Rows from block 2, named by matrix and row number. Rows with one number belong to one channel. Each number is 128 + 24 x the weight over its row's rms, rounded and kept within 0 to 255. All counts start at 0. Numbers have three digits each. After the name is the row's rms in percent of the matrix's.
# convs1: first pointwise conv (model.enc.2.0.convs.1.weight, 256x256x1x1), inputs 128-255
# convs3: second pointwise conv (model.enc.2.0.convs.3.weight, 256x256x1x1, transposed), outputs 128-255
convs1.91 099:096142097113143137140120131137158097096126110122107133109078123172148117145147107104115129146117114108115158149111121074099176128155145137135073163170152114069113132155132156108155100133141085137133095146121120144115098126132148120139142119169145107130116143087146129116149106120187106151111105147120146124164113167118143106116126100073117124122121129149118104132152147151091110116130
convs3.91 092:088116084071142103108144138124150146128072089131133146090052094122103134130139155120125181111124143138120147089115108145083095148111127161113129126123109168086108104128168107153127122094101145102137132169121131154150108160125102106114123116104112138126137105106130148136158149138135118130184123112113107145138118145115133159120141102086122121134117167143106110138135134053150146107096
convs1.92 104:114125155113142101098088087252140121125117118117132038136147147146091098097116117088101128113095154150125167126132166136162126104114116158161115105138138158130099137114127124113116149158164137194109164150126147136152128106102096158110169119146162116140114150052166135134128109136116130107150121107123082119152152126126110110100109161115115093133129126133112146125119118130136113102127
convs3.92 103:159161110140140131127130118097138126171163118146131134084146129137156093144114142099161149148095137150145135102120078108103115106129128118125151152101157098103136175162122126094147191092117147119114142129095111147149111095117128185107172122149090192108115131160133114099147155143136089107143158090095156091154155119143098126149132132141097142131132110128144131155104108118105141131082
convs1.94 108:069126153175133100127106094118116126114130155150096124116112160129127129124160106108090043111144137114136145088145045117154137132174082116135120136098164106169114103108169123126112162127153114120144142143148128132126126123161124150143119124160158152137177150113121091147155106131112156203129130123121117129148109176127135088098155086119117174142118161100103122120135136157126062155095
convs3.94 110:136110112143133119107133105119114126112142123101090101089118114107131113096097080138168136065111121169111134144139063098155076124094144126129105130115126138094059144102132117142122130126128170171145159131110136122074083152103065107118112102116121150108143104126074126101142148104131146121125100133136117110112112064136114160099087128097128101161149141102097129097126146127137122138133
convs1.95 106:150093106154096154134126170141103189090124138173088124100140137130129107122146102111087151131097111128124110132140078145149136123122127073128107141109126118061137136127109063115155120126143149126109122117130084136116143099140110109147122141142122110121105154134138134095119153123146140137140095119153139115124122105134147123120139082149151106084142126126117180159117094112075109077117
convs3.95 097:148124151124134163146162130135141114132151124181144105146121132112141148108137116111161116118132112127100125132082165102081131104125093150176171147110169112103156127114133117162135155177100097133168152134116112120116150126106113134156132098143151077119088133129134095143067132134128125136138152085149162146126118106137140103132144136149112131063153134115130127143138101140116104167131
convs1.96 069:112126109117144169104119098124109125138124130143136130116169120091127157153115121179140135091108126143136137126142180142135127146136126155103077139117072132121165143183128128123129152120140094064123134118135132111135133122136136079143088124111131107071137125141125119152116148115121147133127071108159138109165120134105123096132150100130136100164146137157095113183106160159118117141140
convs3.96 066:155125082126116091122120124147134129140089117111130113135123155121144064070097119136139131113112128120131075095136187150127139102085132127103138131154109117112084127121124194107149134108161108196137149160093113158115119080121104126167144117142121126142106123117146096126128125132114134139150220145147128126107118083136122117131104107172141087115097139128144139182125075098100085104106
convs1.98 105:135148136141139152089162128076131127115112185141164116145114139126104121124171159128123128134142148165136153072099127160128129144148151126092130128131166150093099109137148119110088120118181150153164047130116164124122127164161138141096118115081116154162116092165156136097129099133131158107124139135197119132121158161153133126176086125107162107134097131098131116155154137139116124126129
convs3.98 112:119129125114145127070111104115135154192142124132114114119117113157136128120159130163100131150101070104103134104131133097073090137132148189122116103123143129136097114128155099108094131139113090152144156143131116121088125110133111135123101114110113146153087131160056124147139142118109137100138121085120150119141135067125150131125151075139129151129129084166123147115124130131136147121116
convs1.100 104:164120132126159087119098142142152098072142168176119125106128112090123112142138133077147110135142129137179166133154162124124139135121107148148108105131099132121185116090153090125144122147119116151163157114182166133100123140160118143169167116133151085157129103141138136192177126167136123089098151113128141131140126120162151097098151141115098145145136106113127135123132163145139151093159
convs3.100 102:106113155129136129084101130111126132105150157115098105136132132157099140110164142094173117090078162121164130119111121115167146143137149151077135107112092129126100123126141135064110133136151080138165147131116095141121089125140153126096124122144110115194125112143083119136109146104109124098155128156129103165066099102145118105139124160122127135134147132136129124129171150123164134144164
convs1.101 089:124100171099115176127137096146113157125099104133111143147113135118124118154118149138159144132112148115124140101145138052105093125100136138059162154134110143133120098122135122133125149172122144129135137104138117082131124155109138155105138123147139099141131102135153115190129140106166150119090122160101125178066121117174109141113111155105162136125123101085112168135153073142103142164102
convs3.101 086:167123138086117088141111157166101095131089109131129155147150134156156091101148136133141130093131098139147115109157079092141131129151128115181124127138115098080122134096140196119129089122107135136147110133171171138154156133117110151140122141113157110115153101119131107136151131150118109126116154157152088126107140122155083098149156124176133156118132130157161100122159103188125113128117
convs1.102 102:141120116138123114191129135139172124105101170163091139141155108113115153123109130148146129149182110133112174130095129140120130125132093140125139117108147139087120161126102124138112153156086129104053147126162141120120109107092120101130141147151110106128118131104091127141101121098121089140140113122102165133111129163134175097160118097119186167164109138091130137139124128143149116114126
convs3.102 112:124156138170158089086121134128115160128135143111114124117128125121139132116111136172118122100162140124170196165115088104127132087175120147124194108162123143108169167188150154127187181149146136087180157140136131132116131113168108148122133136159135150135102107139131123136141122161148150104132136116101103147097155146153125147155135147173126126147133163153127120133131112160120130094095
convs1.103 102:121154108127128140148088111127151135118102108090126100132186131138119079133118142108142137137179138081122162171160117102132101159106161114161145156186177118171149172135158115155155131165100100114102148112141140139108117098085132125137123130110138142126145113102118148139134120137109145141123125108138166107138121113161136112148114134132138125097141138121127114103136098118137126127143
convs3.103 092:118087149143126155150121119129143148141131087105152119136095099125113106164180145136144135156151187126086095114129125118165117144145113105131138171128163119153156152162147161128083156125101162078139100117136115113149165131111150091123120104168122101132125134129128145118136153102186148114137128115129095101130097125081145117109151127123142111098139135157105088128150122104112108134126
convs1.104 108:092131156139132131146110138127147101155140124160134100135141159116100150136111123128138129119132161134121155064108156101140141113144050130142115128143130120128133130129159133139113105127151155116107079176136104105203120136134101166149120127172128112117158137115133133130077118133125066120121095066130113139152113130141103117117108080115173087166120103113097141127160139116117105129152
convs3.104 107:170128104088117130124119125136138171117130154132144151121108072149143146134167147108184150174140095118176079138141149142133158151171199125183162160140163134113144133149110132138118160137126093098105160168136098132111130144110123129106147164117116161172155142136098158132060131178159114145139111135074119095120118121107119118133129094140136137135130163124121155138157139147162125139127
convs1.105 097:124093114148112174140130118178123115108186122152182109129135134183137087164150111133133113103117120152080143127106159127129130095136095111109136139096132122125132119121108151074134119106120123131092173099123100121119131165130157134136148135101135093160122145114126181135134090120097104163128109104106106122150113117131167102125108095135084112108095094139132143077157094186132117144129
convs3.105 089:128110125062136129118127131089121169092137123107154088124054104119119149101161120138117163168104150172131142135145150177133116128128113120133098125137144164115126145165112138153120170108128157143175143122124120175169091128092082100119121086156157100139132100061091143148125105123161122159075123082168088133106105138119129106110159117135142112149132122104148119152146097124133131145166
convs1.106 064:118133128120100128142134090108185090112159124129132137139157108125142114133167105148148105138127121151102122126140139148160139134141086102143154123132111121118118145169108125139134140122154119092100090125170138134096111153129095141134137134116096111183102116122151120143127149186119139111146094099105122140114122125165142146178106148150133118127099178093112150068147114131126135136152
convs3.106 067:120127097117169119147145133132119136149109163117107115127119121143113112140097181148098161142103159153112147155157091070106110158160122152149141144124133172100197130120149107121117097138110144050098112135134154159113123168162134123108136144104111167111142108089110137191121155137131132157113141104143137143117169147137111180105134125144165110150161163121160130088139104125143118133125
convs1.107 093:151108148134153134103139125175113113117098125158134154151131145155065078138155121131136143114116165118136109146085132141093117130123118090111109121078121115128114080112106128153139146134112130127111133173094142132107144178133140122145127162126138111080133119150114121181129086132106094119117139182163159104135125125119142115124129113107070170128132102105122075111160123213133131092137
convs3.107 094:053122134094120132091119143085109128063114085161101128136090182151110167122132122167149145119119154117175096091130126119150132116160174141138166088120144135158134153148126155119140135134163146139116157137162125136092144134156109124197143152131128138147148126083114138130123099128141162099092112155154060159118113138115120126088149137140098124120135137149141124113111127141091141143135
convs1.108 111:101131090118161104134084147159120146123162110100134149098075095094129109122146149099115140131164123116117140129148118161151129129134179125101141148156129106125132103127132116129129146099115105171149115095159164129084104155130099150121141150112146141091142152128108103143144135130128112145142131116179131102127154112101106085107120128126123130116077121132173143129122129184121145090112
convs3.108 099:133102130140092130121167148142112119125098100121165150118163143107126115129093119082129144147094154112089116118153120076103110117132092071113136150096138121161131111109107089138129106110126143183132081129111126146114188105094154104121139146105123098163163110135140133134164132093125085148136177152151184111136099098125128119093126129155092135125102150108122115096142153120134128124113
convs1.109 104:131136089113108132094123120107159112156137141069130152126113150164136133080182202115142109139111119122045141096139118120108121171138145113121126188136104151123174144098137125080134128121142135149112107155140129118134148120098115106129133115150124147114158126121114122156148105131147095108156092137109089151191104108134159116145154165159128153128115151122129127133140126116149110130148
convs3.109 101:120117119098129137136093152133115178140136106081097126146145127110150152192107162142110120142162118103146137138123086109116116118111156115118097122139141090118093140172138137144158134132092107101116150179160104120146108145161118129099123111137130105090147106147133164163192123145146103123123161162118148135163084115121128119073126141132140142126143170139083148136138153135109127157141
convs1.110 095:125160113131156131114141140130151128087105123155161182179156142110174124087140133110125121131122154141150141122132155154128077120116124160089147137131120090105164091121136118151141152122167143155108143127139151141167138149128105119115158126136120110125092126133111139094135136133124129128150097136105155130092129121142114116125174149135134117128133149113132108142125121106161129139130
convs3.110 082:133093148118119137183100119130145131140106140121122109126100111120169158157117156124134118129124113124167090105132113131154144153128141138095106118129136121119104124124132144159070096106127131101117143121134095137131115100156168145122120146167133120126120107131142137109120125119173100157120102066116149151132115130127112121131130081109110161144155101083138122143077130131101087141147
convs1.111 057:161142126129088147098113154117153143110164125138128097145132114100112110158126155125146127124163106136107138131151178112142108114138122165135181116129126101144142132099146162137123125138152140056151139137140137115135114161117147115157159137124110115140133121123143139177145152153121092116134034118106137142134129162162099118149143121132144143158082156189113092145125192127067127151101
convs3.111 067:151155169146160159130123144096121115133132169123158090109138072151108184119181111137097168123170150129110166144162121124154108118178117144134127157139152144106153177131138099135133130133115146063110172115136110134157116125144120121123133113132139154190107151086106176174149153150153127111167063137125120164114130156122119163141125135110114149132141115130133114090111139154121186134108
convs1.112 097:129120150173139123136143124149144124107111119129154126138141108149175136129112099112076164135107128103131134062104089095125095134100115160124130132139129137126136116045128135127116103194133111102105147164127153107155119158135074073137104104150141109178143118133175116156166133140136126117128097141089109109096136106128137124136134105146127174143163093127125149130124113134187115102096
convs3.112 097:102154100111140102128110144131101149102121076122083125110149136135109106092150100137141127087116123129174110119149100126157081084165149124169112088096138112123108124124126130109115203109120161180122135121113124103137123130119119173142123121149115130144146092154148082106099103146166135108133127114136147107137117085100112117113151136155128085141169161123167148127094140156118100120148
convs1.113 107:157143138108147092124142101075183144154134137169119173116139097131091104145143138122146158121121165150130129129146144091105116163150089096137155102110125142144146120144106142135087148111144106118117146123136114146148099109137145108141127156103121156115099177177124123105131096143111137168096130175117134086068137144132112115125099079119152115113137138155156107130148153124146101083078
convs3.113 108:176171153152160137121161112145159102167123132105103128131139118124161151135121096133088120122150116124110131124136143125093082157141144094163109118113138157146102131155157106129122130138162145121111129165095119132125144129126118148125150143094129163129093096130103122120103149142075092136156132173122155139140126118151128129112116143153116174140126109142145110113134150129109123167118
convs1.114 111:079164156126136135103128113126097142119108177125152110127135095096120121098157133111122128123023119145126060115127148125148105129127132089101122142134137137120084154114121120114151139129115111092073092117155155132102147148106161147139121118114137156167114116130074129126135124116142144133130129155137128095143128088083090145129149127178127135164126148137136167121150078166116214126120
convs3.114 099:092139136117084161089136139103107135139120138112083100144128118099127129149141092118139166138136185140136115126143118142136151146202105146169128181105140151109177142145098138110136129139106107067059131108136085135163108117102154126141117134148133155077144131106150092110145120103136092174129119142148107159119095140087150112114139098160106127133121092155129103103118122135121113139183
convs1.115 101:125118129163141159050131073114137130130140085124107114128143108160092136170109114146135106125171103115100166137132101141138100119120123107158115138113132178129117063139095103159157139178093153135160139112153095115133091094126169141144122150123139149085122132113142138192140149123152126124144124159167141136166127160111214080114133121136135100122135114103113109152110157145124083118132
convs3.115 102:171153159141106148140135102142150137158159126152123148174110131136108177149154118152141157122155147132120136124133160129140168136152078102143123154133147110120153141136154112131164105125161110118128108182133090166130117113107140083135120138137112151127169148160154120113097088181132103132121098142064096105094133157090117112124109102079142141118136131127139101137116111147118155131105
convs1.116 095:109155131144115093139142157130155130098102103147154115140130136187131138137125157124098127130128086102155123151155112141110123161255118104128113158113095153113138130083142133115115125120100124158093125092152075166126100136120111112098126097155124107123144148153102107159107148164123104111116140105112161123125109163143122146121157147144142143164134118130150154122041145115186132142123
convs3.116 088:098132123128153144140127103104120113137174086097143154123113124092112148137146109155155069102124130255137156118114124125113110149105146163157115103147162131089141114122133145123085128114111129077143149120092130154126109121116117140126096111109129099120104142117124150119162122090128146175107147109124149125161155087125129130123148116154165127109113116122083090133116128136152156141098
convs1.117 069:119097116122121130128106124102217093093219161168138099120131116164136120170130098113137127140166154141137134122121171127112136140105138158115136135132154125139176130103092123106106138124141145079147144137094172082156138138168107114130141141120124157148141142129131154116118119147136111095130129148116107137150140095133123111126128145092119116141119149120085141150118128104079135118131
convs3.117 071:132135116128115090143099112093155099116090105099158155132111169120135154135116139109134089153115102102153120126098140149114126110103125120116110168146124124124101141127124168097107111134136149209142113149116122121140153146118118101093103136152103096146106157145138128106090139141175165126128138117125159092067145106156138100144142122107099123108115122081093108179115129088139078123125
convs1.118 110:105107113121153148152135124112132133112125138101134175128138083118138148087116164087112120112136129111129118133171132100118113147123110156178136096109140159084116106084149145148110110121107105132090163155108127128132173145128127142061125129114101155104163143122135132108136112133118131063108143110114133101135118112112121152092106125123133171131147107092137116126178122130146160114067
convs3.118 092:190129133120144137100173147148136185153101151100142112133114172132114113101150133133114100140125140080126125111112133087074133133084095099131145136109162174117130124102127120144135132105114125146111127170135132116110171130086171136134115108152155131146111131121141098070102141094139094147131125187091148143146146148107127161130165101155107119127125122116118126131127121134132118115114
convs1.119 069:144146137132204134159135115120125114143112100092129142116169140051160147102109128111107148104112153155141134139125087144125149152128140168086144153133101120173134105097129073131079086131116102082111144096168143127145130139168147136140143138144095151150135098142140115150156137149113117113120096136149152107135164136118119089110147128120149146110149133160121130206124133159124103121138
convs3.119 065:103117111149108142081102134146122147097147153111110121114106101095107163158117095135115166111111091125142150139115164126138150159130140153142118129052149116146183114131123101139148099160102138100108130087155145110120118134104132145138153118136135113133094097143118144113108154098099130116139087180121093156153167166145127123096136145119137115112143085127148103098151106156111152114134
convs1.120 099:134118123095154147138131096127102116116164119140114137138132114112136124148152103148132127163099153162125134145114085087151167149177152136034133127136104146078132142163137137090132156125161116141136116135130145163145141132140087147124110089133073114124138135145107150097131132075117096144121102163121129132128132129099149124129076121164137097144131112124111119163113137200154104074143
convs3.120 101:122106115106139118141119135147113146082119090170135147119150114139160122114082114075128153102164199133165147117134111111121125144142114086105111141129134101097119107085191125156131074142115154118162134165124103162142120116121155101136146117117138144117122092133146124150141134107103116128148109127126110148139119143180145111139100124093135119144129155134120129121100128120098136123137
convs1.121 101:156100151119113112119084144125131133103122125113143128173120127159172125127139113154107131161112113134125122096112120148131138148095148130112142130141138138114127080141185129118105089120133134135081139098151133143132055150107110159107107146142127102148105151174076115122129106103144159108114106128156156159086133093132162125121106123122142120104104145131156126110120145155112081127079
convs3.121 102:115127119134094111135090166117111098111113145128121136128142106110133090104097199076130121151122104127128104124126120203101098097155116106104131105115105119135115149109138123127117138154135139149142122041140125155115127111131104179123143124117158125136155132100172114139138093137177127144104135108152115103116133082133158124121122156132146138119113152121128102144148119093114124148164
convs1.122 102:118131140086122146101144093163113103118122138100142075126162131126148143137080144101125167164163128154098115137150153108156167118149094174142124135148141137202159160151124091171101110109144103143133124150068151158146114113106126172116101078124163133142168152133121090118101107122107120106175119140122111109194107136128129133168127109108138103137155127136104115148158130160124090098163
convs3.122 094:125147116115145133142122084128136102129112151135118158146151121110126147105106147098131122098135115158157139112093092125149139115072115123127166089096153149160156178110117110123108194114127130150144149097131138145138150147126133146111121135128123120149081091164155142153139185165115129118131123105127127140146156112116091076160163134129129118151182173043129107115133144137107111161093
convs1.123 118:094156081131104144127160114145142131095102136108121144111122130120108138107155148117095045131143145168142146101155113144124112147210117122107155139119163141133154121122119143144128155109112130120112151094140119157140143120113140110141129126152125125168170127150134075118160129135126121181087126116123142135143102087111162117144141113120124138131148124142057122116085096108144124047107
convs3.123 132:139138113173150156143091106137119123143140108117118133115120117132156175121103122142213127177098111115118083121109152140134104172136128135171147126126148106113126162087105125135142102150136073076124131083103161130115130127104146119144118137146172120138134103117101141134162106088131128153120116096126158140119089122118163162124110067136145117119123075109147157123128067117095134123129
convs1.160 089:149120140119120126145110123109102141123096119132117132133134148140087115169121110124120146174129197162085123158149110071118159116132116113104122089139114135145110091136107052114106119152134147141102118089094171124121128089148064111109109114145088125083148103122148110137098103098141121082131150121142139107130080108073132123155132137114121118177155136131133141090126129125133104142147
convs3.160 086:127102160118156133133136125122144113121124120083106138133153130127181111130115141108091128135135138111127137120136095117115135129146150121160124081120116115135109119101142154140135127111106099084141099140159130101116126167096160155101151156134126114128099136139121137129121152133144121158147142122121162152151120123111065105079125138117134143014212118095149079128114118101131126113158
convs1.162 088:098152122155131087140127109144091146126153106156145111130125137145130116146167139138155124148143159000113103136120145107136136121148120131149127119156112120116107116113114135101159134145093172155134126148161118099139150097095107145138106104140142096125106132169141134135173112118134175062120134155128130111122137131139116115133129115160121160114109139122106099082095123116129148138111
convs3.162 102:129132108151116124106122106122138093142132135131148139123124143125124113115105108162121069096168124004144159147132149077128152166090136122165107116085095142105111101117122131164115119115100145147095122092135115124121064159106096133086108108090102173127082132128144157103101109126133104065165126134125098127130139110145138130133147114149113124155140148139109139132110143140139086151111
convs1.164 097:097149090155142106094086096097107145132131135154145154164093093173140131135134083142137135099166163135148187135116146109149124170116129167118121131118106168135184122101107112096135107138184161136118179121119101143093147127144120140110141146158169107119147128144148080110147142146130121097103148142190158128160110114134112125100111129158120127155103119159177116116115117107101121099129
convs3.164 095:119133137111145131139118074122138141115093125117123103130105164105161122137123124124122124141085101094159139131108143092148162121116094111125141130103090107057120140103126125135135095131128074144091111126132123160118110122084110156138151113136162100125132164132143124145104080131114123113078103158124141129124114106158129160136100102109113121114155117130116164121140125113114124141125
convs1.165 101:133121116131133123140131152125158125133131142149137128116123135137108157149129111110115175132162104160158113138130161111129099142109140157126125072134144150132120126094112112116125107110118141127132170113243171124132126121113140134135071129123141078110100129169129128146128132111126129000115139104121145109154143123101120120128105088137139127113115104103134129116110145109135119143121
convs3.165 119:119144129127116117142106134140152125125141150152141126170159140132123125117107119123115093136151139089116108124145207141115122105115113138118138195146143137138172120125121155114113151122138126119147106135000149099132197118113127126133127145130109114145161147127119114131112159159115132071109136122156153140106151138120124117168138113145148120112099101130133131116110099143148139114162
convs1.166 101:102141126113137155128122112115134135143122131149121137134112149130125123112119139150124016118129148133126124151126131110135100118209152115160133170125078119100129117128151084114132131131101104141110090157105137124134111085117151133177077124116117081137139124122095121098140112131120161112119114088131090116151157142120114107164133157114143147152122128161136177125076136124125138146153
convs3.166 100:121114162114155112130094112132117103106126161131092147132126128166101107100118132124145072124139138220124172149112090141118144199122110140134094092145128133115099104122132138167113117110137161160108099142082114235110141110115176126147106126088152122127140103134149156138125118130135149111074130123122128124120114116148116132121163144110087124131116154111076151115156129100102128131116
convs1.167 107:142173135134106122114139144103138118118143137159132124142112122112112164116130135136124129251125123160107098133107098133165140099118114132153187163114125110170106127172117107116121102124143114150126129094153125155103113117120157110163125168121099131102143140143143109098139142128141150110156124098118120124128169135100143118154121171128109117161192103126136109110115153107129137117134
convs3.167 095:124120169108153123141131133136136142142139147128126119119128158153134140117159121132115146086139147118124153111104140154139126093106137135140193129150139161122171099133130120144127128100114105139127155170146144116134143119124120142140102137107126113107139116142122142115096097126114136127110134144110113124121116107127129120123154180127129133255003128157123119138206119138096127148094
convs1.168 107:151114084076119152138099165162125155149103093101109108098088116126144140106126103185123114104126138136132142037138139144120090116113140127133091111127165089134119172111125141101127142106133142149130137155108117108119105116111103121129095134151121122165099164140122122147136141138139132141033143134089157162091144099125121112118116123129135109157117122116107114096170122153164143164127
convs3.168 099:122158115145108175152155140104123135107139148086114163104090163134160143154144116143128092151100148143112114146093122111097111102118150104124102162151134090125117128155125103102077141109126136104100130130099115115128096089142102078152122165133115151105146146104114121086094096080113143108104109119080109085133131130116179134111132144120145094132112109097147073117116152084130135133114
convs1.169 095:144120130128095106149110126132170133130129139089127122134088152104127137111121095110088172129151096118133135156189150144134108121124135115084116158138135147130091158128123081178082102128174154109173135117095118164126172145140092135133145147143107161084092134136125085126099122170122136122121138135138142159125139159178135115105092132180112118100131148119140114109110171166138158144085
convs3.169 093:126109123106147156133144170142138103152119112112127111113139157075087141123158120117068180142120128164100126151169089114154134123145146095128090134103132080153141138093144114103128106159120175109094088069167161119174142127116111107139111120140136166167162098133066144110162135156164154152139117102158118110127126116101125147127082114137145129114159121112143176136124138134097099184133
convs1.170 106:125126141140139082141124172182079086133092043105134134115134096131067152127088091130125140124169116078127177145152164121088080136120111103096110146131108154148106126129109092150138111113124095116120163088119137105135129128152157129114158106149152114145149140141150118121141106101104105135143148124165134115116143117139155135117154165173116135124132109146109120128131149163118108119149
convs3.170 097:115134102100107105101178109146125075088101090167143189110129123127138067137126128122157149110144126110124140155124138135098143121121165098105152110145189078133126102093158127149120107112111143134121114154153105136115102105141120054114129159115122173150161114123135170119113127129192144119115099150089110124131162139136103177122083123139147127122166147091146114151116123110149123106177
convs1.171 106:093103133137109138167141126123147093075160106068133151145136121176091146113101124099110127119048105146129120145099164098157111153130125104125117148137121147160127136121129144151106082099164134182114121151119162138137131157090107111092125104129126122126150140110109092139148128129163112108115115072137143145151129079152136140114129158135149136133100116126136098168129127156165154121162
convs3.171 096:133110150135149156064108105147146173121091138157153137144159138181116155143199115123092120110124131130129126126137122087109082148114117104128168139110135120152122143138114100154111139094108134127107157092136126129105139121116104130124111110107112160146141106125155121169136147110108136140154151110134193129107093162140095141156108121092110141119101143134103155120124142091140142154145
convs1.172 103:101120137123122136148165111165133128092125096088135128158092109121169119094111097106129153138123119194096153102107111098129142169119094168121084177129109126158118091090118163110076126092130126099127116159178110115165142101143109139119151151172114117122114163119152126151143109129089148181166152145090183139106115149118104086118138094104148132078109124112095149123113159093139107124137
convs3.172 104:116120121117120097133137113117125156099105101121130165119110106116155127117129126113115186132061081137151102132120161084086098109155145111154171125075114151140094101113122117086078119129116109122165120138166115092136132136108180108119137149095139138145089110086112113132092104123098129108141143147093107126117167129130137132110136135124147126118147074137159149102138115133144132141079
convs1.175 104:108146122078130120123116124137129165143034114128119119121117118090169096178151119149171148103140135112126071145086178149122144127099149122159063145120160129069126145120144125126164148158104110126139128139128129123071119155143138109118174150105134139146107132110157140120119169068131149118128129128138123116175109123081103162120119147135122113158144141163112162095130136175152144127126
convs3.175 096:135115131095125123158102108136084128137157099092161138126123157133156098119129158167107118117172162120155062107134160122087084118137129140083188123132122143103119163114147159136156148094155112160136146166113143113162123089165141135141093125130129097104158111119092097153133137156100157127148152065125135169103166111154153128169137100145128124101104181093135145130119106095114141114124
convs1.176 092:175097157112150088160154127161120122086143138122163125105110133113093085134170121118125080176161104091106170112076117122138194131086128144159168152122121131143108134097103156164133141114111129113083154091106173130131089133115098073102148126116100159119172161134138134158100139126103110132115124149149133134130149171103116155113144126121126149156098151126149113119131147137127132124138
convs3.176 082:151138134110123108088100100120152158134095159104113108135137126146167101101116139122112144094136132152089118136125114133154124165144124127082120115141114129110094136160158124128122136109102151172179162120146202129136106146178128172144096132111148138118142124141146131110115119107084163117120108091171111153129157105134119129120158113118107143094136155121129141146144175114132164102145
convs1.177 112:097156126147126116102143105100149146138115160163107129140146072104158162140155108157134122172076079111059135106151147168132167140161069107143127134140128178085106094141179127114086116152090124129114122130097166114130122127117158168153116131123148127153143124134171109116100080117113094145125105126142128098155118109117127116140124144132119100108178096149120135139129095081130130106101
convs3.177 092:127128135099118113138121138153156143126105064122112113113121119118128162142177166135131136106145110125127145102137147138119117113143170114106148089125131106103111130093124118094133184134120105103138120099124113126132137103128111152109115121116127136144093119120110124127122129078122113140086121118108170123193099135143140126165127119092140107128204117117134108139136173103137138121189
convs1.178 099:141190123112158130137135118138115154087108112113122120098141135149109083146154134115150111137145113112121116096177137081157151119116212100130142124125170125135109159122171143064118136148145126108110099111163102114111100176137166107096117147135110122141127157145101117154154160081134145129163109129129146109110119105131085109120098145145115092118119153123122138106137147114104147127130
convs3.178 111:181107090137137113102118140077100133137129104185129135124172138145131113080128143141139121095117142133108117105125102169161150160136173104095142131088184137157126149125127127089121131145161107153148140093124110136140143148093150149122157146111154129142139123176144161135142150122184173133130131132140088120104118104132129146100136132149145117131156124104128138129156127146104151134143
convs1.180 100:093117135113139112110120102101117176170122118131116099143109091121126132154114116139119146150145105143130143145137145120109130131156133133157156121108107130165126146084167107115145114136145159152171135125078143125155132137107126169090143149106173129136111128136102107122123132139148120079131137190153082115127113145134124110191136119107153139147132132091176140123132125151112129151108
convs3.180 098:133143094112130138111120147128098185117159139100141111127121115110124125107124124113159096179127123092142135129104132143119126139127167133155097126126107147076149130149147154120069147126115099136169121139126126141089163155107110178092132135128156113124109125107130130090143095107095121126060092114109169117105150126176115108137146109105123090101122127147163173120093115088115149121136
convs1.182 104:122127113153150151165125149139110149128127136122113113093107128129119159093111128135130139137050106124077140102108113174109151130139132121134146143120084121141130130072172127126139149153112128124113157080125139127133193098098155125169131127111135110131128173164172101120111118106107207164075146150118098114132132089090132115133134152162095111128123104155112135092118109089138077102087
convs3.182 117:103148122157148101170091163112129121144123122136181103127160134164127129098089120148098110116187163098153143131136112139108084126152153106171169118148157079134174101176148088153145120121131142102124137092112156130165145140133102145152137131136119135104129100158139154146132148147142147112062119162125101156133106138133120149121123176118132135125144131153159127142111169154176136152123
convs1.183 103:072150128151107138145131137129119123120098115159131101176108113142095152137146124087114130141156099129143095148150110092136124137146132134166129161170092120138143138112167127100082156140142140161099135145128147127092155136102117131144142129128155118156152123106154132152149106122100122132136153144110116128142113074127058130129128148112139169104143116145188150127107120119099141073118
convs3.183 114:098120125113137124148140142155147132154117083114129152135136127089112084145147162132099141143115105140145128102129123118155180135140117153148102126128099108117139119150126125155150117057127087115137125070146165102094115114122093094167108117099127129136104152123128133128131155169146107152109135170163155147102123126106101146126119178153111145136132117082158118130125143143109135108125
convs1.184 104:108139126094141102138133110120127149152129113146135144136079129127183113097071119119114082123121162114101155137136137082182119127143095122115149128127122101134110125153118129104131116143116145123098125102158130082120096131156124113109024114112120102168165172118154103130113109113157089120132165163111110091092116131129140136121147116106125145137119162082128132139140109157122125151114
convs3.184 100:145150123132131139156119157118152129130126167115138168129134084132154131126154162109152147096156115126150093132093153131110119196136096112112131094118100133147136104144120127157171131120161150103120068147041119200123188100121138108136121104133108132185088142135134155101114141155117110074121123121105112133135132088111117132114130120120093154137122084116111145134136083156137146147143
convs1.186 102:110111142119126146154121139146135174166117117144086134107168130103096136098150159124139162153089129146171132102168137110128140100121107135104110154111128138110121097128130126099139153128138142145098160137117122142106149171138129115128108154162129098139133133141130121141078043159134142143173136139097125139124111127130124139110090106162136111110112122164189134136138154154158109104099
convs3.186 104:125127116136128153153139149091125115167106063130122120098080136165100119179127127121111117120139162145113149156120128155116119103134172128153126140103117181129121113161101121101167100107115153107104117159136126096109121116123123099158092150102092145159164093116109158082139101145115169132125139166153110094115116142119137103134096132132132134112106104155121139141143125142151126152100
convs1.188 096:095124140146129142115154142151111131141157129157116092125109081176121090116110140114114150089110123151088145110132132160111108163122118104110160112075123128128133158108147122151173113109110112148123101084100116113123160141150121118120129138087160134173154087116136128123113161131185146169163119147118150156142139071118115101101126154113109136171100131133112176124131133138127108113120
convs3.188 094:135117131169118092173128127136111124111116145090166110121117121155122147136125117120101107130128094117140132102094096100116150146122142164116130095125135160078093153140140151147128122148139133113096167103121135148138140138139095116153121141133115128134142155149162078153163135106168098117130141097135138104103127131104151136126136105123147154116079095143119130102052084117125123145118
convs1.189 092:084087126160135137149132131148153147143129122129143150173091122151154120123148119141129111132136104086084133125095131179104122162141168109126142101118110099170110107123121139087153137118145072104156177099128142145123151148110127093124123149110119131112135154121081125112121093149133127145168137145114113135148144108081145111156137104169113158107151124157108094130098128134157134100155
convs3.189 088:124157125060148158150169106106136162138103115168095135094123126134129168125124113131116147132084159148126115119124162132133126118126151122113128121123125130165110108145133115140137154165116186153148121121111113120103107118121116182132116091177138149098116099119147123095102092134160152124172162107099130142125162062138117130117122129107148146117123127132122135107106158072149154127126
convs1.190 104:141127123191120120117106101137157101130100117068143138140123109159138165081116135145092146088100132125116163149161157153131099125141144139122130133149118129128129090156144124130158118119106127142135116091159140136139106106136125122191143133118176097154143122126123099130121099137139132148150136114133119147145116122118138162123165163167135139107135136084141146131106157126131144199134
convs3.190 097:107138096120150068111161151159140148138145109101174125096106174161137135146132129162076150082094129161093109118110086127146114155148100121133083145133153130139132109125125122110154103116146123146136183118187146156137155137138157121137139139116153130148127124103123138126127117110096138092092124192128106171151129130155097135144140192126105143144158106111123091126136177126120163093097